Rows from block 2 of the text encoder of a small contrastive image-text model, named by matrix and row number. Rows with one number belong to one neuron. Each number is 500 + 40 x the weight over its row's rms, rounded and kept within 0 to 999. All counts start at 0. Numbers have three digits each. After the name is the row's rms in percent of the matrix's.
After each neuron's rows are labels from the 100 texts, of 14848, where the neuron reaches its highest value: "fires on" is the input token at the peak. Only what is clearly more common there than usual is listed. The data: photos with spoken descriptions (Open Images, Localized Narratives).
# fc1: MLP up (text_encoder.blocks.2.mlp.fc1.weight, 512x256), inputs 128-255
# fc2: MLP down (text_encoder.blocks.2.mlp.fc2.weight, 256x512, transposed), outputs 128-255

fc1.199 097:506545438433416512479466450504500450518508477467458493562484414542561531525496489601484446477558505534478423521441486460502471523534553520592504538475449530502456517535471519524482527472458462405512471495542446478474587480504473522522463464543450493501533518534538512496543514471494422573521492522565478511489450444488544509582490446520509439530410523492567434476471561495519511496385
fc2.199 095:482508542511491486535452584508509451589520502523494507514424508520475530532514507413478543516502498472559530540528540498548432493508507521505399467542482569536436475514584538585459471548516474499530504520430491448503523448476528528523478562463593485480493446502480569445535539571544423568460434495499507478464494504472590521469477498533509598603563506563545547479494508496516549460491
fires on: "black"; "window"

fc1.367 107:558518541496534462504477503491491489579531420574514491507437473475522534516385526505544576513511486505590532485481543482475479503471475426453472504567547491462579499563454483504521497521505562526463536555480507479557585489590438570449550520524494461510492508495493474539495536419514482575532498437486546515468480545542516476535469524542511549554557538527486496481462528510514517519600
fc2.367 111:577524508462501462551505518526562491546477563482467463484493553492487476501474533540528475524488521359481498470492520500526489457475476504590507531582496433396501487512458531485456496465508491546530555526558491518441529582576480550435481586525462472539480514488524481569513467498571526514496476489466532476498550401470425507517451562529485513549465433489487412476562564515509567487465
fires on: "person"; "blurry"; "blurred"

fc1.469 103:453567484492561547512512432454523587490486497465525544496529483508508586542443430517537530500489542493522530558479568537473507444525463521503529511589465414501568508527485525510468489509498422523487483410534517526514520533520515502583490517462507462525487517501460501561463391494496519447490505557496568491439496488529437528502451528451473482449493544459491516505477550510436505442518
fc2.469 093:526461553470458440510511550498450567485459509481540498457469525493433498493576497524468485436573503502466507467476599496457533468473534479475560574517516544507434480510472464480476579523472496465420461404530521465457494438520452495511500559439478519450484499463578488523527548552537453539472453515493477538496535520550485489480545462512453588579552460559493449497573567508467509539460
fires on: "person"; "top"

fc1.227 103:462445553495468494490563514497557477548457425501534464478445531505455543448549465519514524515443508463537454483476479474551521503468489512439444533470418548461448538527514493483521580489468503496512493495516580478596422481449573501506565491439485450484453522570444558494471467463446471510449487467493510522441529592521476542484497497534501568466537550583516446476430473506562479546477
fc2.227 100:475487418497516485568480470481445494494503503474458529435612481440596443488504527501541557524538502430500488513433552383473579523444478527472433470439464502509489531478462405499493517555453467469474430423489475519494548453508511402548479456460499529529524500486510473530509438487475452459536504484580518543533456504529523520464506533532522505480448548462529508536527482513486408559442
fires on: "holding"

fc1.62 106:573540456536534491458454475537466447469488540579525513495495517541522567465403547488460468470490536400536469505493398447507467487490476534515499518467473485515456516531592508469547513554467473457485504500486477516503412491520495521493486541516444453496453512562560446426456468438580429539528526533453531500532518489455437514513467518452549472464435522526514496573593516537503487550571
fc2.62 116:544565472515509545450535457512512521446477566519529478476489499558487463499487553505413477547499484474506484501521518472522435510498535510544502458482499409528450478482437476561493514481467475550525488509545521519525425514546515462501459536461427530440546551494532488497446406492470502493545510490460410511569465576453515459474450543546445479578487447523567514512552451463487434483456
fires on: "door"; "chair"

fc1.497 094:449551463457471439455522477520505489477506440549487432530565471392508447563483460452502508477460477502421516547498536526496550566429467568511490495506550452533453475491535545475539439453457502496530475463493454470486500523508602411517491463412488537506507522510493577542486495512485479555520531483487482546529424574425544574553508525436542457574521526504499418483528554478418448388469
fc2.497 094:487456492466519522415487556473509476446498487525524532511527522447456495510523539522490467522555551440477556488447471498503526493429486493430525525475434503537461485459588507464461509529456482528525508478522490511497421431504569457561472507444494531524517573440457587500482437506455575500551477522521454518502490466446450484487498454430499511452500465509581471539445529506396430482463
fires on: "tent"; "bridge"; "shed"; "hills"

fc1.290 102:505557493520468486500517528483487471499501406475464471474511422511462480485511443472489537538535562500483520544535505472520595565418500541466580557549535478522469524513487528564523523465531517477483504483466507512504601507549531469498504555496486505516477446548532444575477585530496451473513580577538452460501455490561492504512535491520503568517571520464466493517511513514495475471412
fc2.290 105:517548553470483499493532576528540500506516464448501480564445497528481463580465502457518534495456502505525495504533466518523577513441471406509601524493487436508544439563517489530467579543529402508534453545475410510470526491485502514552459526507501453481490512515456481524513493472514550522437540515558502499517385522543382502485520441485532553501511489495471530418475511528510549554470
fires on: "many"

fc1.18 101:516429597549476544513540500511533521556540460525511496466458506469466500413474442566541433517540502391484485489535522496447561471564456472462544465465451607519503483432451497438527515507448492469492466570466484519473511438522596535518504501508525510403529451456475478538531411460527515509486486464545460578529531581529484513545453458498557569446493535517502492528501521541469524513523
fc2.18 110:481461487495453562415472452582443511461554481479428631509561467519483491519538484511458515460550520502501501502492531511507509463480547508522488546497465494528488477522483522564523441461461481515557486540470430534481493460525560438524481494481495493497464567518469465555473552501512542473546481513459527498472531376502508527510501564545483497530520483463497476463468407475499442580499
fires on: "holding"

fc1.166 100:518464522548543437558471508493552494549515524442535446477497554462467463533501469464468519532502450536473456524419550522490509499487498446455460506466581460488537452548405452491532498441508500550523491477513485532534513514520563518533524434478456520537530520551566508483537510495422471552448488517489517497477465529490558481505520525507509540560512503598432540451485467473471445468519
fc2.166 097:499490498472464505521537558570520494505579495452553422518440503427518501469544558496589478455502471502473548544528565434485520495418447469501518518518382529550536567455515510523477545504472488507458473484501480506446505476508556516532544495504476524512546536483427517472432585523507472506561474566528525526508484449445476537479536463501500475532516465521554534504527524498499475480553
fires on: "bridge"; "are"; "shed"; "tent"

fc1.145 101:484474522479562547522438615501536462477448448516515487534485470491488473550477550531545573591483535467539486574486517461496561548536458518496533565426546496467442479418595551510572481626520541494459498497501518526463542496478460494518454420496548481479452466442483522538463516476438491478526526507471507506577557471513474515515525495520496562453507498453493513561472568575519540555460
fc2.145 099:443500551493473544531498499469518497446543499484428541487547525414534444427513481496503495486579482478430467475475464604544525461566461551517570474518500512517440545510417517524487458500527459511477494530449553503593470460431481456476459528479460417473518575457525542567508445533548486507480428507550473561519525559512528532537530505514438490467518463521476557488542482623452521537483
fires on: "holding"; "playing"

fc1.321 093:549545487530481477428489494558506546460550497429522489506544456569475556531483541538514523501538492469544521471450546533430556469467483515567418506564441509466472441499451522506510512537477480462449457524445552447553494532551543553547550498575549542562455478542537473493458465474479499434492518520503479480500509549557422484414498508560477474505411503547501469554504558507548553539535
fc2.321 096:473504472470524530549436540491498569486444505513547476530460540489459473468480502520463490492572503452522528432475556539511524527460455544543490473484479472516479472504489461581448470475520473513434479539438416498553466543513486519498465538511503537498586463523500404478548534512549497461461423573530495446480497453506516493486474486566471470524554473524515464566513514406532521447502
fires on: "person"; "chair"; "bed"; "man"

fc1.458 101:474476489491481469467502458434439536541551433524496506455508493542465609573540510555502514455492528436454551560516473500506553493478436478524594437450538561385521534524503556471452474540474455499545495527485479527433521479494481582482579476484537487522466406469504583468520423485445509538448494451519507486454486529521495551499405572461565561508508513556589532454475415544570550493527
fc2.458 103:517558472458563560564550470566490483496517543552485480522489487493515491556464523491504461504483516478481540450474476567506521534488503532463525501508502495492570546558492434493534559484461502473492489391534501508473500510533472494536571444513497490489487452522449489520536511463548482469486390548434489542458464560475467508547590485465496482434569464499539517413429484515535467472507
fires on: "plants"; "poles"; "door"; "doors"

fc1.407 099:568568534558477495540458418544458480468510528452533508544449496461495507512520469542487526466542545524454528464507479478598474490455527508537486497487505572407493475450523476505527591516533539516552476439511511494455461474524445536421509497546532486577425532531512514493539457524431531475494532485510518525470538482426477616524514509516400482463472469469558514522517482607546461506455
fc2.407 101:506463540528521497480504522477467461531410472522447537480508475533459539570519470546473411517416465529476494474493495540516473430516508463508530453458475531556508530496468430475530497479578474442450518462512524444491477527521454532528466506524434451494489502502543555479555475480540538560459387528476499490598465547577453481512532485426514478508540489528430470449461537402533473481525
fires on: ","; "a"; "picture"; "people"

fc1.427 102:536470500439575460491473550477464511485538485530469435532510604492518499523449517472450490470517535497473511443573545462525482540525457549522546481501506499455543544455434521427537548485460477466412465456449494522546514517437463522595502453516528465421531506523440477509480476494550455526516524560487497486501531465518483503486479449414490456478469539472521478498487491527480519536485
fc2.427 102:555499518510564477510452595519534481515573507524480508471533507499500434496501534525477492482550516503516486502517449536482457480501504458534598467473537511424530546522475493489520507439432541477458534518555480483486457486473481529554532501478508522463497522481532543560489455468515477443489583528460534526507465541516489486447576583482496520498489547467492479478457499507513483584506
fires on: "door"; "doors"; "pillars"; "poles"

fc1.285 101:481434488561472557467498549551496525565480526450473533538526481472504509524545585381522422491510518528503485437575511466488495522506450494587494508472485592524413431518508556496429473537529454508507531501496449542507482432503449532484460504417483426498579515494411487507521442528503506554540483473538502580492511411501475426466561431466497450533511520529451473465507509461451509496485
fc2.285 102:531509486515496457496498482518539495464565511491496505487476539547476508556520467460489471532485526473537514520535564502481521502580478500487551522496548604499407476445496435507377490505478497525499505526532497447533590487533422555485511461477546404516518461456540471461484504592554584621503442593529492478478504419442531478523486514459435515427501501521580461511524511469425529453445
fires on: "stairs"; "instrument"; "staircase"; "steps"

fc1.334 099:484544542494517485485482502444562473517455497503479396448502535533576543517526523551558538509506438480489439464434511509471504558506534540503463589516504520445509463521474530488494491518480514516474500425550517472548519490485550522559514518508558480505480515499467471532514457529481519526486404486517555543500440558520499466497484493486502518416558546528530440584480464509505506539499
fc2.334 090:466555509529592437514518472528517451514447488537505499577535470472470499508450446629510540525606498418509486477604566486457482489460503578494499428536476525491472534568493472494532520479456494611524508474500498534525489530529522572485486496522559527512428503527550490563493491440520459423560486486473510506484542442561542500501536441563549567521480540475478542505551559489551521508508
fires on: "two"; "black"

fc1.343 097:553521630469484395459462479529478460488484537517498528508498425570529544481491478547453467518489541540511495563485543476553480517499448528504575502534508538510470472470546528482433523499538449468501488445519484535454515451523507521503587511447504439519452512448550514488517535443463479461483457514509555457530466495510441482547533505519472541480514450478429439424491559480606512465477
fc2.343 096:504490583499516385549505470509568480501518514502570517544581519394522481572467436514505520528482540517547506508545584544501544577538504512460475453537495439466464460547487526478515559544490472498555488554457458526558537551570548529574488566490500540540510497477556525520463505522541476504474558466420508551457499520528527467475498492450460502549506479460507476473478471453584523473484
fires on: "two"; "three"

fc1.191 096:510465485506469508511474500490511539548603490464455535612565448518557494465589553497498538513525567513480569480529464551454521523540478505464506513448507480469545517530422439473510505437573530474493521506497473466550465500484516523546498520463470486477480550525525430459501463490445540399474395546493534523473460579590548441471488574481473467530499545562533528534531524527375485582520
fc2.191 097:452494499527407572542484537487508506479502544546472475567486471494508411486519456481457488473513549516522466520423552554489444475526510474500586511478527463544521549452504415457543530513543468504495575579412516477481541458476528443556492506512497458434573502474487489458465502513500469457535444508523500470480498471532529535487442455562484489535454511500433525511482444618491474481543
fires on: "fruits"; "orange"; "white"; "food"

fc1.403 098:517477538533461509442496464488493533510455417531561437590529485458492514482512475422501493478495549526449547484537539449522417504510518451520496554514484466502553498512465505571489531486476464490485502550432487415507542488449539444513553557453571564515476572517455481444478537489548449451527543475498455576444391511424541432518475546514513520496477556533495491509471550501519554493519
fc2.403 101:522521525494451477463473446493510544526446506525524455514509555575497441451535453465421455542547463432501479456524543527502562498474540577522545564448512476550444507530582513548468514524517508490452543562421449489478486492556466480501517472542464506573533540467522458565530532527492502482526482539546529541447465454524510488497476466605479473511505509564531527455583548505519496568516
fires on: "bench"; "ground"; "this"; "can"

fc1.155 102:478521591477533481480455496467508542520510453479493498490485461478537476546521515500517429467468508539531537436474479506496502485454511530565517517449498450502513432506563497529519556448529537533494524465476506528433496547479501522495470522501469590492423463490527411558474478515484463517504489538450532500471495451520521561484490602456505482533482473504483438465416527446500551517469
fc2.155 099:485508506470519465518516553500536482515473402552421495503523425511463468557518423476443479473540463420505501399557510526456569504567495493491551541416470415522526601511485461443457565482561543501534550493460519518495431507437443508551443472448531510495534526524492487504436524550466540488532475595544509448562511462484525493442456566503523508465469511457550492545471558559561452484521
fires on: "pink"; "purple"; "violet"

fc1.238 098:494505409497571451468484535446452444501528570565528482469517521452522514535394502499478548481484450516465524526439450437573474496453444461530516550486496479536495466524461510447532566517471467527412425463506516499468440514506478500561548531563486525498518480564585510536544459500472444463442437529502551575487535500460516437480483457516577432533445582500497546527528478510532498447453
fc2.238 092:520567491453496448525478524473480493473541561550524468463507449474503519469530541476529444535540527544506522469475424491554443517502513481550497452565474444542432497504466443486488523478517471529433544484493569548519443438511535453488544466489494434497489524531542478510551480525492489471489498513477506539453575469545476454514515504442528476566539540555519466535488506479478471405528
fires on: "door"; "bicycle"

fc1.164 096:520471473535481446495415529488447450505541526489568501478458482532458464577504504495419567555404562512477547441476503474525549500457520474531541492556509520497512508530448559483480476473506455527510497491472500513533374458503511528532504457543482484491515521507521499536449483464407467572483426440462410573505534470497488484446451565452507480472468519532480489452498498508599526509548
fc2.164 091:557497539489473462524432482518428537533578542481486543522509473524438444495531473522471551485540577497560433471401478513525462499472443495492472500477513520533518490508498422470433517559458542572471452463467549535515442463515509513555461508445581480595488482521481464506528467457489500472473490478500512585567453475532475436504528507583549500490483513447461484535413534477524571518474
fires on: ","; "tree"; "outdoors"; "rods"

fc1.239 096:506446528548456520518500440466548557458474484480513429554550540427475505513535470483470569517466553460511498478507560472517547405410502490535489556454489562523515470552429582458551491530563540528571499466446527517474511498540568520428495528510555510492469546485528446511527492498529505532496493541528477421540521528480513516537511448494565545577476495524509506458440442460530500471500
fc2.239 097:601474478522459522479443492497486498503493551460507463522477498523522484501476471507492480515497484531472449477525529517523592527532465516457524499510509589522465549593525535554546567558585519489521462533467467505457502508483567395489495559465482458521520399516515520546493486535583520456475449511532526465470446508546438500494478474572472483529552492519480558468567502450461441467434
fires on: "bench"; "lady"; "women"; "ladies"

fc1.203 102:500560590510438440524525486482482500482428486463518527502501558475503544463463513425474432458497464506516581501584496591498503453454513481478446469498463493518495520420471459474526496507510532480515484471554520435485458484529459535539492507477486531569468541479452522505461513557444449495440501474501521493550451483463531483526480527510508537584509528515475435494520471523422452496513
fc2.203 096:455431556450453540527541557453562434454466528488495563491495574443541495575509532483497477471496521459518485496505548463531486538464454512519520529481509538521491570531514452597508452536528534534589534483590512490501461453526523476531516463458450500521507554583536475493437516541396594492540523502584478541498508447457517468506518515551520503546474503495482501443523457467484482489488
fires on: "tent"; "statue"; "roof"; "fountain"

fc1.236 093:444594430484442453452478445476492508453496512462467465522521450508413595535578523447516541490489492502501445556527517489486429482463547541463527511510517502573515471457462562508522467462449549438474495486511495508477466486478500463503591434526488545497584449518502509496492442478506537524511490563409482466468494490519500453509491516507491549510580493541512521529563527518566515516499
fc2.236 096:438479516481514492512468441577485484472457503468549462547508488529514539547525515518516516503469482502577517506505502452563478548571525525495523510474473508489476488550514508585493460487468499497546474545485549494489555501493459555520485519499490509486445471483455460397536497499547499478494525488486480467511598533553510541498533460532480501463597500465553425449559481444431440501451
fires on: ","

fc1.156 100:442523417521472481589496499491517494421422480537436529522473458455420523560473519490539509490514520536521447495554466438553474506519508529522475479477537491509515477440526491485469468485454479567469511509463551426519501529495506486513443452446501522392450556511458461505545542600437521584522421519495496469488480459578473486576439505507419481531473586412536512435472457525454480534488
fc2.156 100:440518505472511562489447594485559565449499536462474459516481460502468492539536473455498527491567455484539388517483428476485561543482512460496533511513454463476547459505454441488498489493540511495496526489519505441480504506541500513501459497504558492457511459521410498508464493464473479453482551462474501511522481485538532534467488517506550581433550540457464446474521502524542491583513
fires on: "taken"; "<end>"; "table"; "top"

fc1.456 095:522469482499490540474602500498539563481563501478481482512493527480494539483485540454513490457412489487475436414462505372576506507533441508524519442506485476495530551478396463480502487522518576526458518620443508498477506475469508542528475567522436521461529465488495455485518499440505537609546438454405500462466497457492511490495488489449498523461529508519479483466467489451478490467494
fc2.456 096:545510480450541517462498438566534443586520494475530535468435454527545480475469534486488548511514490509465503442539513488492445514499419459575508449506540498471493523443509422498428423538512509451495485516471507512510458529540498520526520515482608481506493469462515513528458496534565487542547520528469560494518452460592527535502425516607521480500488391422502473447476492506497563484551
fires on: "person"; "poles"; ","; "fencing"

fc1.348 099:570518485518598474500474557486517443503527480511584541500473486520444527545536581543517482453502517532494516543495503453466483517440543518528505506535510458433473478498441466480425399501514554484435468462516560497478499474446459519488521553461424499554520451551528468542453447474450600468502567501500479504471504491418454520480542443511493488410479570471481462431413505521509536480483
fc2.348 098:461525461553509530546448505462541516514491447528488481539495489472551531498529461487550521561523532466538518455448577522509496551472454538437492478486533531458520473477524452542536561436486545541502523532548519550444552491475542504442492509524464591560511486555533499484472532516438461483423450479474521489560516496474516492497473536473589498522487499460498491554496485488563515513562
fires on: "black"; "glasses"; "text"; "dark"

fc1.448 102:508463557593477547464521467472514454565486512488501450495535517501576450551483449594528567555509537493455473478456539563489477443480504549531452514521488475521515429422493558493501440513465536488479455521445510518475572521466438469491513482535588516534456443542507523486530493473498483468454509477540433487442572545471456510536475493420589467505514447483525468542466450563518535546447
fc2.448 103:471441496498475483498553450483500454492551501508561503490544544444546547515542490578459563543560509499518488483492531499428486536462484508561453501507457520557500547498481504483396476537507465583468475517506545524554482454510546497465483477519523468582498531505507473501493457471505533429518537545465495496458505440486502478475486463468533500587509498540522570485590398490528439517502
fires on: "holding"; "standing"; "front"

fc1.377 100:471509518481481533515515493486467481419490502496525466513512564498569515451520493470526568600512491544547384521490526504476472610527453500431499489516450550556469487474547516542521552485502606449466474523576504511483526468508440470511394446428502498474483434548485494534551474458482493488457521505459509540456552536575584512475564514406487488456509531503496521496449508516505464540540
fc2.377 103:481525455443511552596519470494541474470467537532515485564476490432574485494496518533519537570549469464427464514480538448515462548442540515510535547497468566519428515506428454511527459502493528504498511519481459505550490500449551368494468473555523535528477487535492485553475533476475509477550512520495520529513467489514554518465463554501409529521516533453454535412513416551486533511478
fires on: "holding"; "painting"; "left"

fc1.215 104:563506466515533547521397512450474573481454478480473516494533497458528492454486581533402477488490502496507469483516482540561508514549501486488473512471577404497546459515514565448497502489539531463494528529490552504487504424598432428472592429513529420443494469498581493552534479481455482470468556516499500466524515465511549494492531455519515446449480521510535470583459437512473514549499
fc2.215 108:534515469563565516521555588505478541552452578480470483465550543477440450455502473480456445446437501571492461551465474496526434576448460535513486464482466442572529502561500446486496549502570436486542567567554565469471475446509517427549553517513527520471488567541522495439503536518449430471502473571512543555433488532489460482459523500494482533613543460465571556475523504612514454518465
fires on: "many"; "cars"; "vehicles"; "some"

fc1.473 103:325527503485490488477430503471545544480512500555430510521502570540491493509495502505467485434448488541412476518558490574501478468481501455441493516468501510604448500410461515448525402522484572540536501515539545514471524486527548493452429470489483520604530493536490494591518565494546505525471515502427487489523435518490530464486552474564490515539517506459442487512485475486450470535520
fc2.473 108:491428481494534546497575514471508492512488463567519507499488524474442511543499537597532423502510539473517556532481475517556509543445470456462484471483444513544525534486573509504514391564417504519504546473558493479504411495461567501515484466506445506512535606571519498533481502590521473521478510525478459557440393486475512425508524483435526509536536436525497554535455493501449512504499
fires on: "bridge"; "houses"; "shed"; "water"

fc1.294 102:541428513447499504483529561553546485535506502523409524503528467511505469481534538467484523530545462474504426472548489514574532525441557529465485524506505582539541428496421500485525364450536478471464560467490530500540399567495492539530489526510511502513445523521491489498526444520435494543410536567552429523497500505519520458445465454446542558496506525572486469432482404462552455520530
fc2.294 103:464563510516510529486497419541505530421473541490474522443481540469484462542542510546472447450490453506518507557548493512581488480420532509532637462485489525502517553504499525459529463523468535561471478536527503533423518504530527518513509497504540461467534530507517504480467504443548478524474564441541523540468508467530523438435505495504439406492474488497519517536541551479541400539557
fires on: "we"; ","; "table"

fc1.35 100:457407486483435527459459556537469507409468480536514549481448548563478456463449520580528532569506528470531458507477568556474493464501485527531510484513508498533523547524470551537508493511478471557505468495507561471519569479499483552500500533542548397483565503436517543469440489624486542506465473573526534476579517496541538513461515459492541477462501506459465550549440501448445453443442
fc2.35 101:495459478531490495480485531600501463567523504559594426493527538542470420522504494515514506464562425466473471516494483536507449511492519473498578521522480541483480494506521461393482512470486482471554510629511483391567488483432552534441490483490573460526445536494444522537469539519607490546529489515555561499461495419440551430550516473533518511453495488485488501543485477468534437526510
fires on: "black"; "view"

fc1.398 098:537464512521407469440487495583506516507493485482547449469478529534431528482464504514508569508482513499498502489516443526484464448559476457461472453449519392531473545510501497529487528535482497508466479503496444477486554526523485491520514486442480528561498519467480478488429481571517461548463543526471489493551524575487424511414421539479515496526540533442510355511429360493516491464478
fc2.398 099:514553450524487490537561480502574464508446471527441473530483436573525530448511460408537542475508493469523443474562479573443531545545482492568493485477516481473482519549502472474512492457492492553528575557500532443538517524504524510574582518487485491594580481504546499470500504497478476546557521563523536541512544467528472491494512455505477396533526499529425484496509505487466420512480
fires on: "door"; "green"

fc1.384 103:506529436501512462458529431451562493494511545552507485497517550506529508432510481562441455493414451512480548448514565472457446489472532495489501568509487521538508546508533546473464489508449475463471492524510545469502506420440559528539433492498501471538492496534529430527548439468488494450424481532426475523444523508488493550516439465480546487538524558544493470484494494469496541502506
fc2.384 102:481537558530472554500515538475552519569506505461439502515520527465540534545493538465533452560410554456517551503461486466558480538534440484498492484508533446527510504507532559502506464437489384505404525554538563525449502456514534528483550478474531551564463499444535482518603531568468487554555488505465548518490541486454462497546565477488479488469436473455494553464486482454475486466515
fires on: "and"; "text"

fc1.107 101:441451525539442571522508536552514461541499479483492475478464468532498463493551506547534388462452532507539555496607463481532469518584523480505451496513473480515480398549462463499507522583482450492438454526530551481451499539485565484487523547504511456449434518520490490510491422502498496582571434489539599497545509474467549522529520502504518485469443452534495466526535495488478494486550
fc2.107 106:495510519460455477465546516564505522522464597486454438530514488457537429498470459419475446524507472548523459508414555502529487495453516454426592585487572582477458462560521402533521570489475499520507488468426497472569517509472493431510571441517535523509497511465485480464441442548518473501496499447486454493518538500445484576482458546532476545519547519497512443468612496534462501513445
fires on: ","; "and"

fc1.160 107:502476517522579500522540535480534538533499418566504471486468521534500475523519485480535510471491406497527522473510495504539540514433554437508462591514439495516429468432460452557497492479454454512530512454477503455455462465510512553398517483459483494458414471503447523510505442522511478475509463472454532512519611520521534473474513522542480499498441528563528509473496505467483526559529
fc2.160 099:494435441546497509566518416496481484523512496490499484463508494462551477493571512517586552560502531409511471545415557530444499513514447516547435444472442599502434489499495445477527500537459475485442516564493492479513527451458522496484535477524469494569562525528518466500472489487481453423528492474467530528454456485592539456518577546520461456534507515512553509525456500474522451514461
fires on: "holding"

fc1.364 101:566501454483501546524526481576499513540571505495486574568535518466513479458509448520548410557495493520535453446598486486518468529488515469525457529520500581500552489462516519513510496485526469489465449470553445549542543511521554539524508543517449518429480487462449536533459471492554452477594458531516469513463395523431530514513527516498523550480493532494467491554514514517444497523487
fc2.364 103:553501619554484533424526501474511436544503508542569503540548442463463480537434518562484510517542510443547436449548510504399531511524476423480511491434502520452500558517500505579532507500453454496515466476519570442481522465467509471460547515498476523442499506538485457491585468500506544571460495527488499488445428530586628508540533530463606453525539549510551484475493431576479525490480
fires on: "laptop"; "laptops"; "papers"; "bottle"

fc1.60 102:525529494445496509560498500477481513546492520531538477549486510520442553460418512451499556624465466474414502530489543484470545435468512523498452488465555522500469493468508507454506447464464528490560499546541532557508474523503494464556490495473499481485470478513453532494479499491498427494467496502461558469499420489474488545501543538526452470547549513522511454549557485497420495546502
fc2.60 096:480470424486459490479524558506481500546586500443500571548486554431533502531537487503539511522498484472470519550462533553514480509481492512513467567524448538536524485519520503574510540523450510572462503517493473534462435511502582520561506523512408441488485472447468493525495522513462506526572472533495454485553485493496477456554567456493493439433492509549511471488507479522408496449524
fires on: "tent"; "shed"; "helicopter"; "aircraft"

fc1.91 101:511553473487524462463552464474444473488611488451553471560517506523493500532440545482517567543589536522527538556482490470472456494448540550472504547490501565506521465465558512428536572436519499559498556485497529514530543479456503439502498521521551565512501451544459522374497479436487501474530473503412484497503509501512598577476436527560390550493494515524508528511519518599477475480484
fc2.91 098:455502565553505549514450443490537531451465495534510538562530519437491548603565469559502504507536481462494458486428517573508494473500491428504530490488518481483519567529469466497512508567536496535450554559523499513501476462442453461507482539454489495484459467506497540516530558465479476549528486439472542476508531548530487509501475508474473552560467462541495508458596532453459452463520
fires on: "tent"; "green"; "this"

fc1.220 100:489516513487478556567425546543477499565529501429482514456482525470463562499496514558523456435517520483431533517473517485538463437475567525492526496532486500486496513485485527487555487501512429427521570499441503404568500440441438481487410554522468463455568470568451536484462456455530526505428574542579457509451486542529426563524487468477485538519488473530546514478515515490470553522416
fc2.220 096:508501506560565470550535477545516536461487491520442509546518505498545562495458499519443547475573543423492415504518487529440545578519491519439516542520468438443449469473448466496509414489493457493505651478512567536403597448462508541501539542474460544470488510517486529526521464523495425523574524481445509496476507519529476554562526463552519519590549434530533534484521524475473481470536
fires on: "and"; ","; "face"; "top"

fc1.86 097:471521509486590453434484566544453514396507492538522499520536434521396509500499531464483466486428512563513476464485542472515598563449539497518492548561478432487563497505441442511538560554437463526492496504478530549511544528613443476537493546522522537494552498515473537495429512528523550561492470540538511491499539530433508483537536457502547472542504581529487496461530545473480470519508
fc2.86 103:471533472471486499500433444466416588477465474480493495555447524535484467477469468493477486490511486522554531438530497443500503542479479431510520560525549461475487525473461488561509495452480561574579594489504514469466519602525444490451511453528514475514483472551515494460496438356519471500515541538483507539488528497619480460447538531519593486507523510507465503478472481482475509495526
fires on: "black"

fc1.51 096:526466508564496478460532478469459511539489534516591451543513546578532465446511512489452549494480545497491563448508497526451495471504504516480488487478515508490479491559480545486552563502507488517557504466438550461512490467563520479518407559496484528494477514507567425536510414432477532489468471496445508390560498442537410502532529487461512573551487556477511474571523464521549509485446
fc2.51 095:509526469416550507537484510501485533540533479466479505475503507514496409496468478503470479511576507480473515438484514482466595538410450525468529537521486519574482455484480478532465507554561510491506543504441534532477416508467513495433451554468481469559483476463468544514557467509484463542484464619472477523512535526514486528460597534532429485515482477505522558453490489526514461531427
fires on: "holding"; "wearing"; "bag"; "lady"

fc1.480 103:533529420544474522481466473487523458499477510506473553541483451426563499544521456510432471464534485498544511457484505472569426469515474529514427496493481542496449608520493586489462595477473547496570515459489548461509511509472572501446520489464488612490567503524491458489472486454550536553489566510530516473444483507474506425499505500484553519537461453468527514519443487472495430405526
fc2.480 104:512560451475509517462507530455542590567535590518553545516503541496513527504506496553518513488522457476503464443450546485558506472464561459497533515441472480578405566478563492472451504471532442441512515477540536475553507526487457522464441509509543491459496557443460469516465541516460485547476507552448564570581485509463515524463542523473510515444540464523414447548462487516520509483505
fires on: "laptop"

fc1.41 099:472525491470450504435510476541491469499522436507448497485467455507569505474570482528536499443489491567431483531523441578552451595428514485506545477520480514507498561536494480511507502497551468420512507451506407535462469531481603504578435519485473574518479470532598501587481474512502480506526478509505493551479548479447579493419525500487492531533450589531568468473457528395576555514478
fc2.41 097:470568540514497479489505463446459462449515470545480463521466487521567470542563438457464593489422433482468475420479479483512516509477563523423580510489468438539488539483506451540554446496569588570529515423535483472421416483484474465534470492444479549432439554523542477475483546475502518512573447515462526510510492455496454529468502504555508522505498479478523508410482478551529475486490
fires on: "pink"; "purple"; "violet"; "right"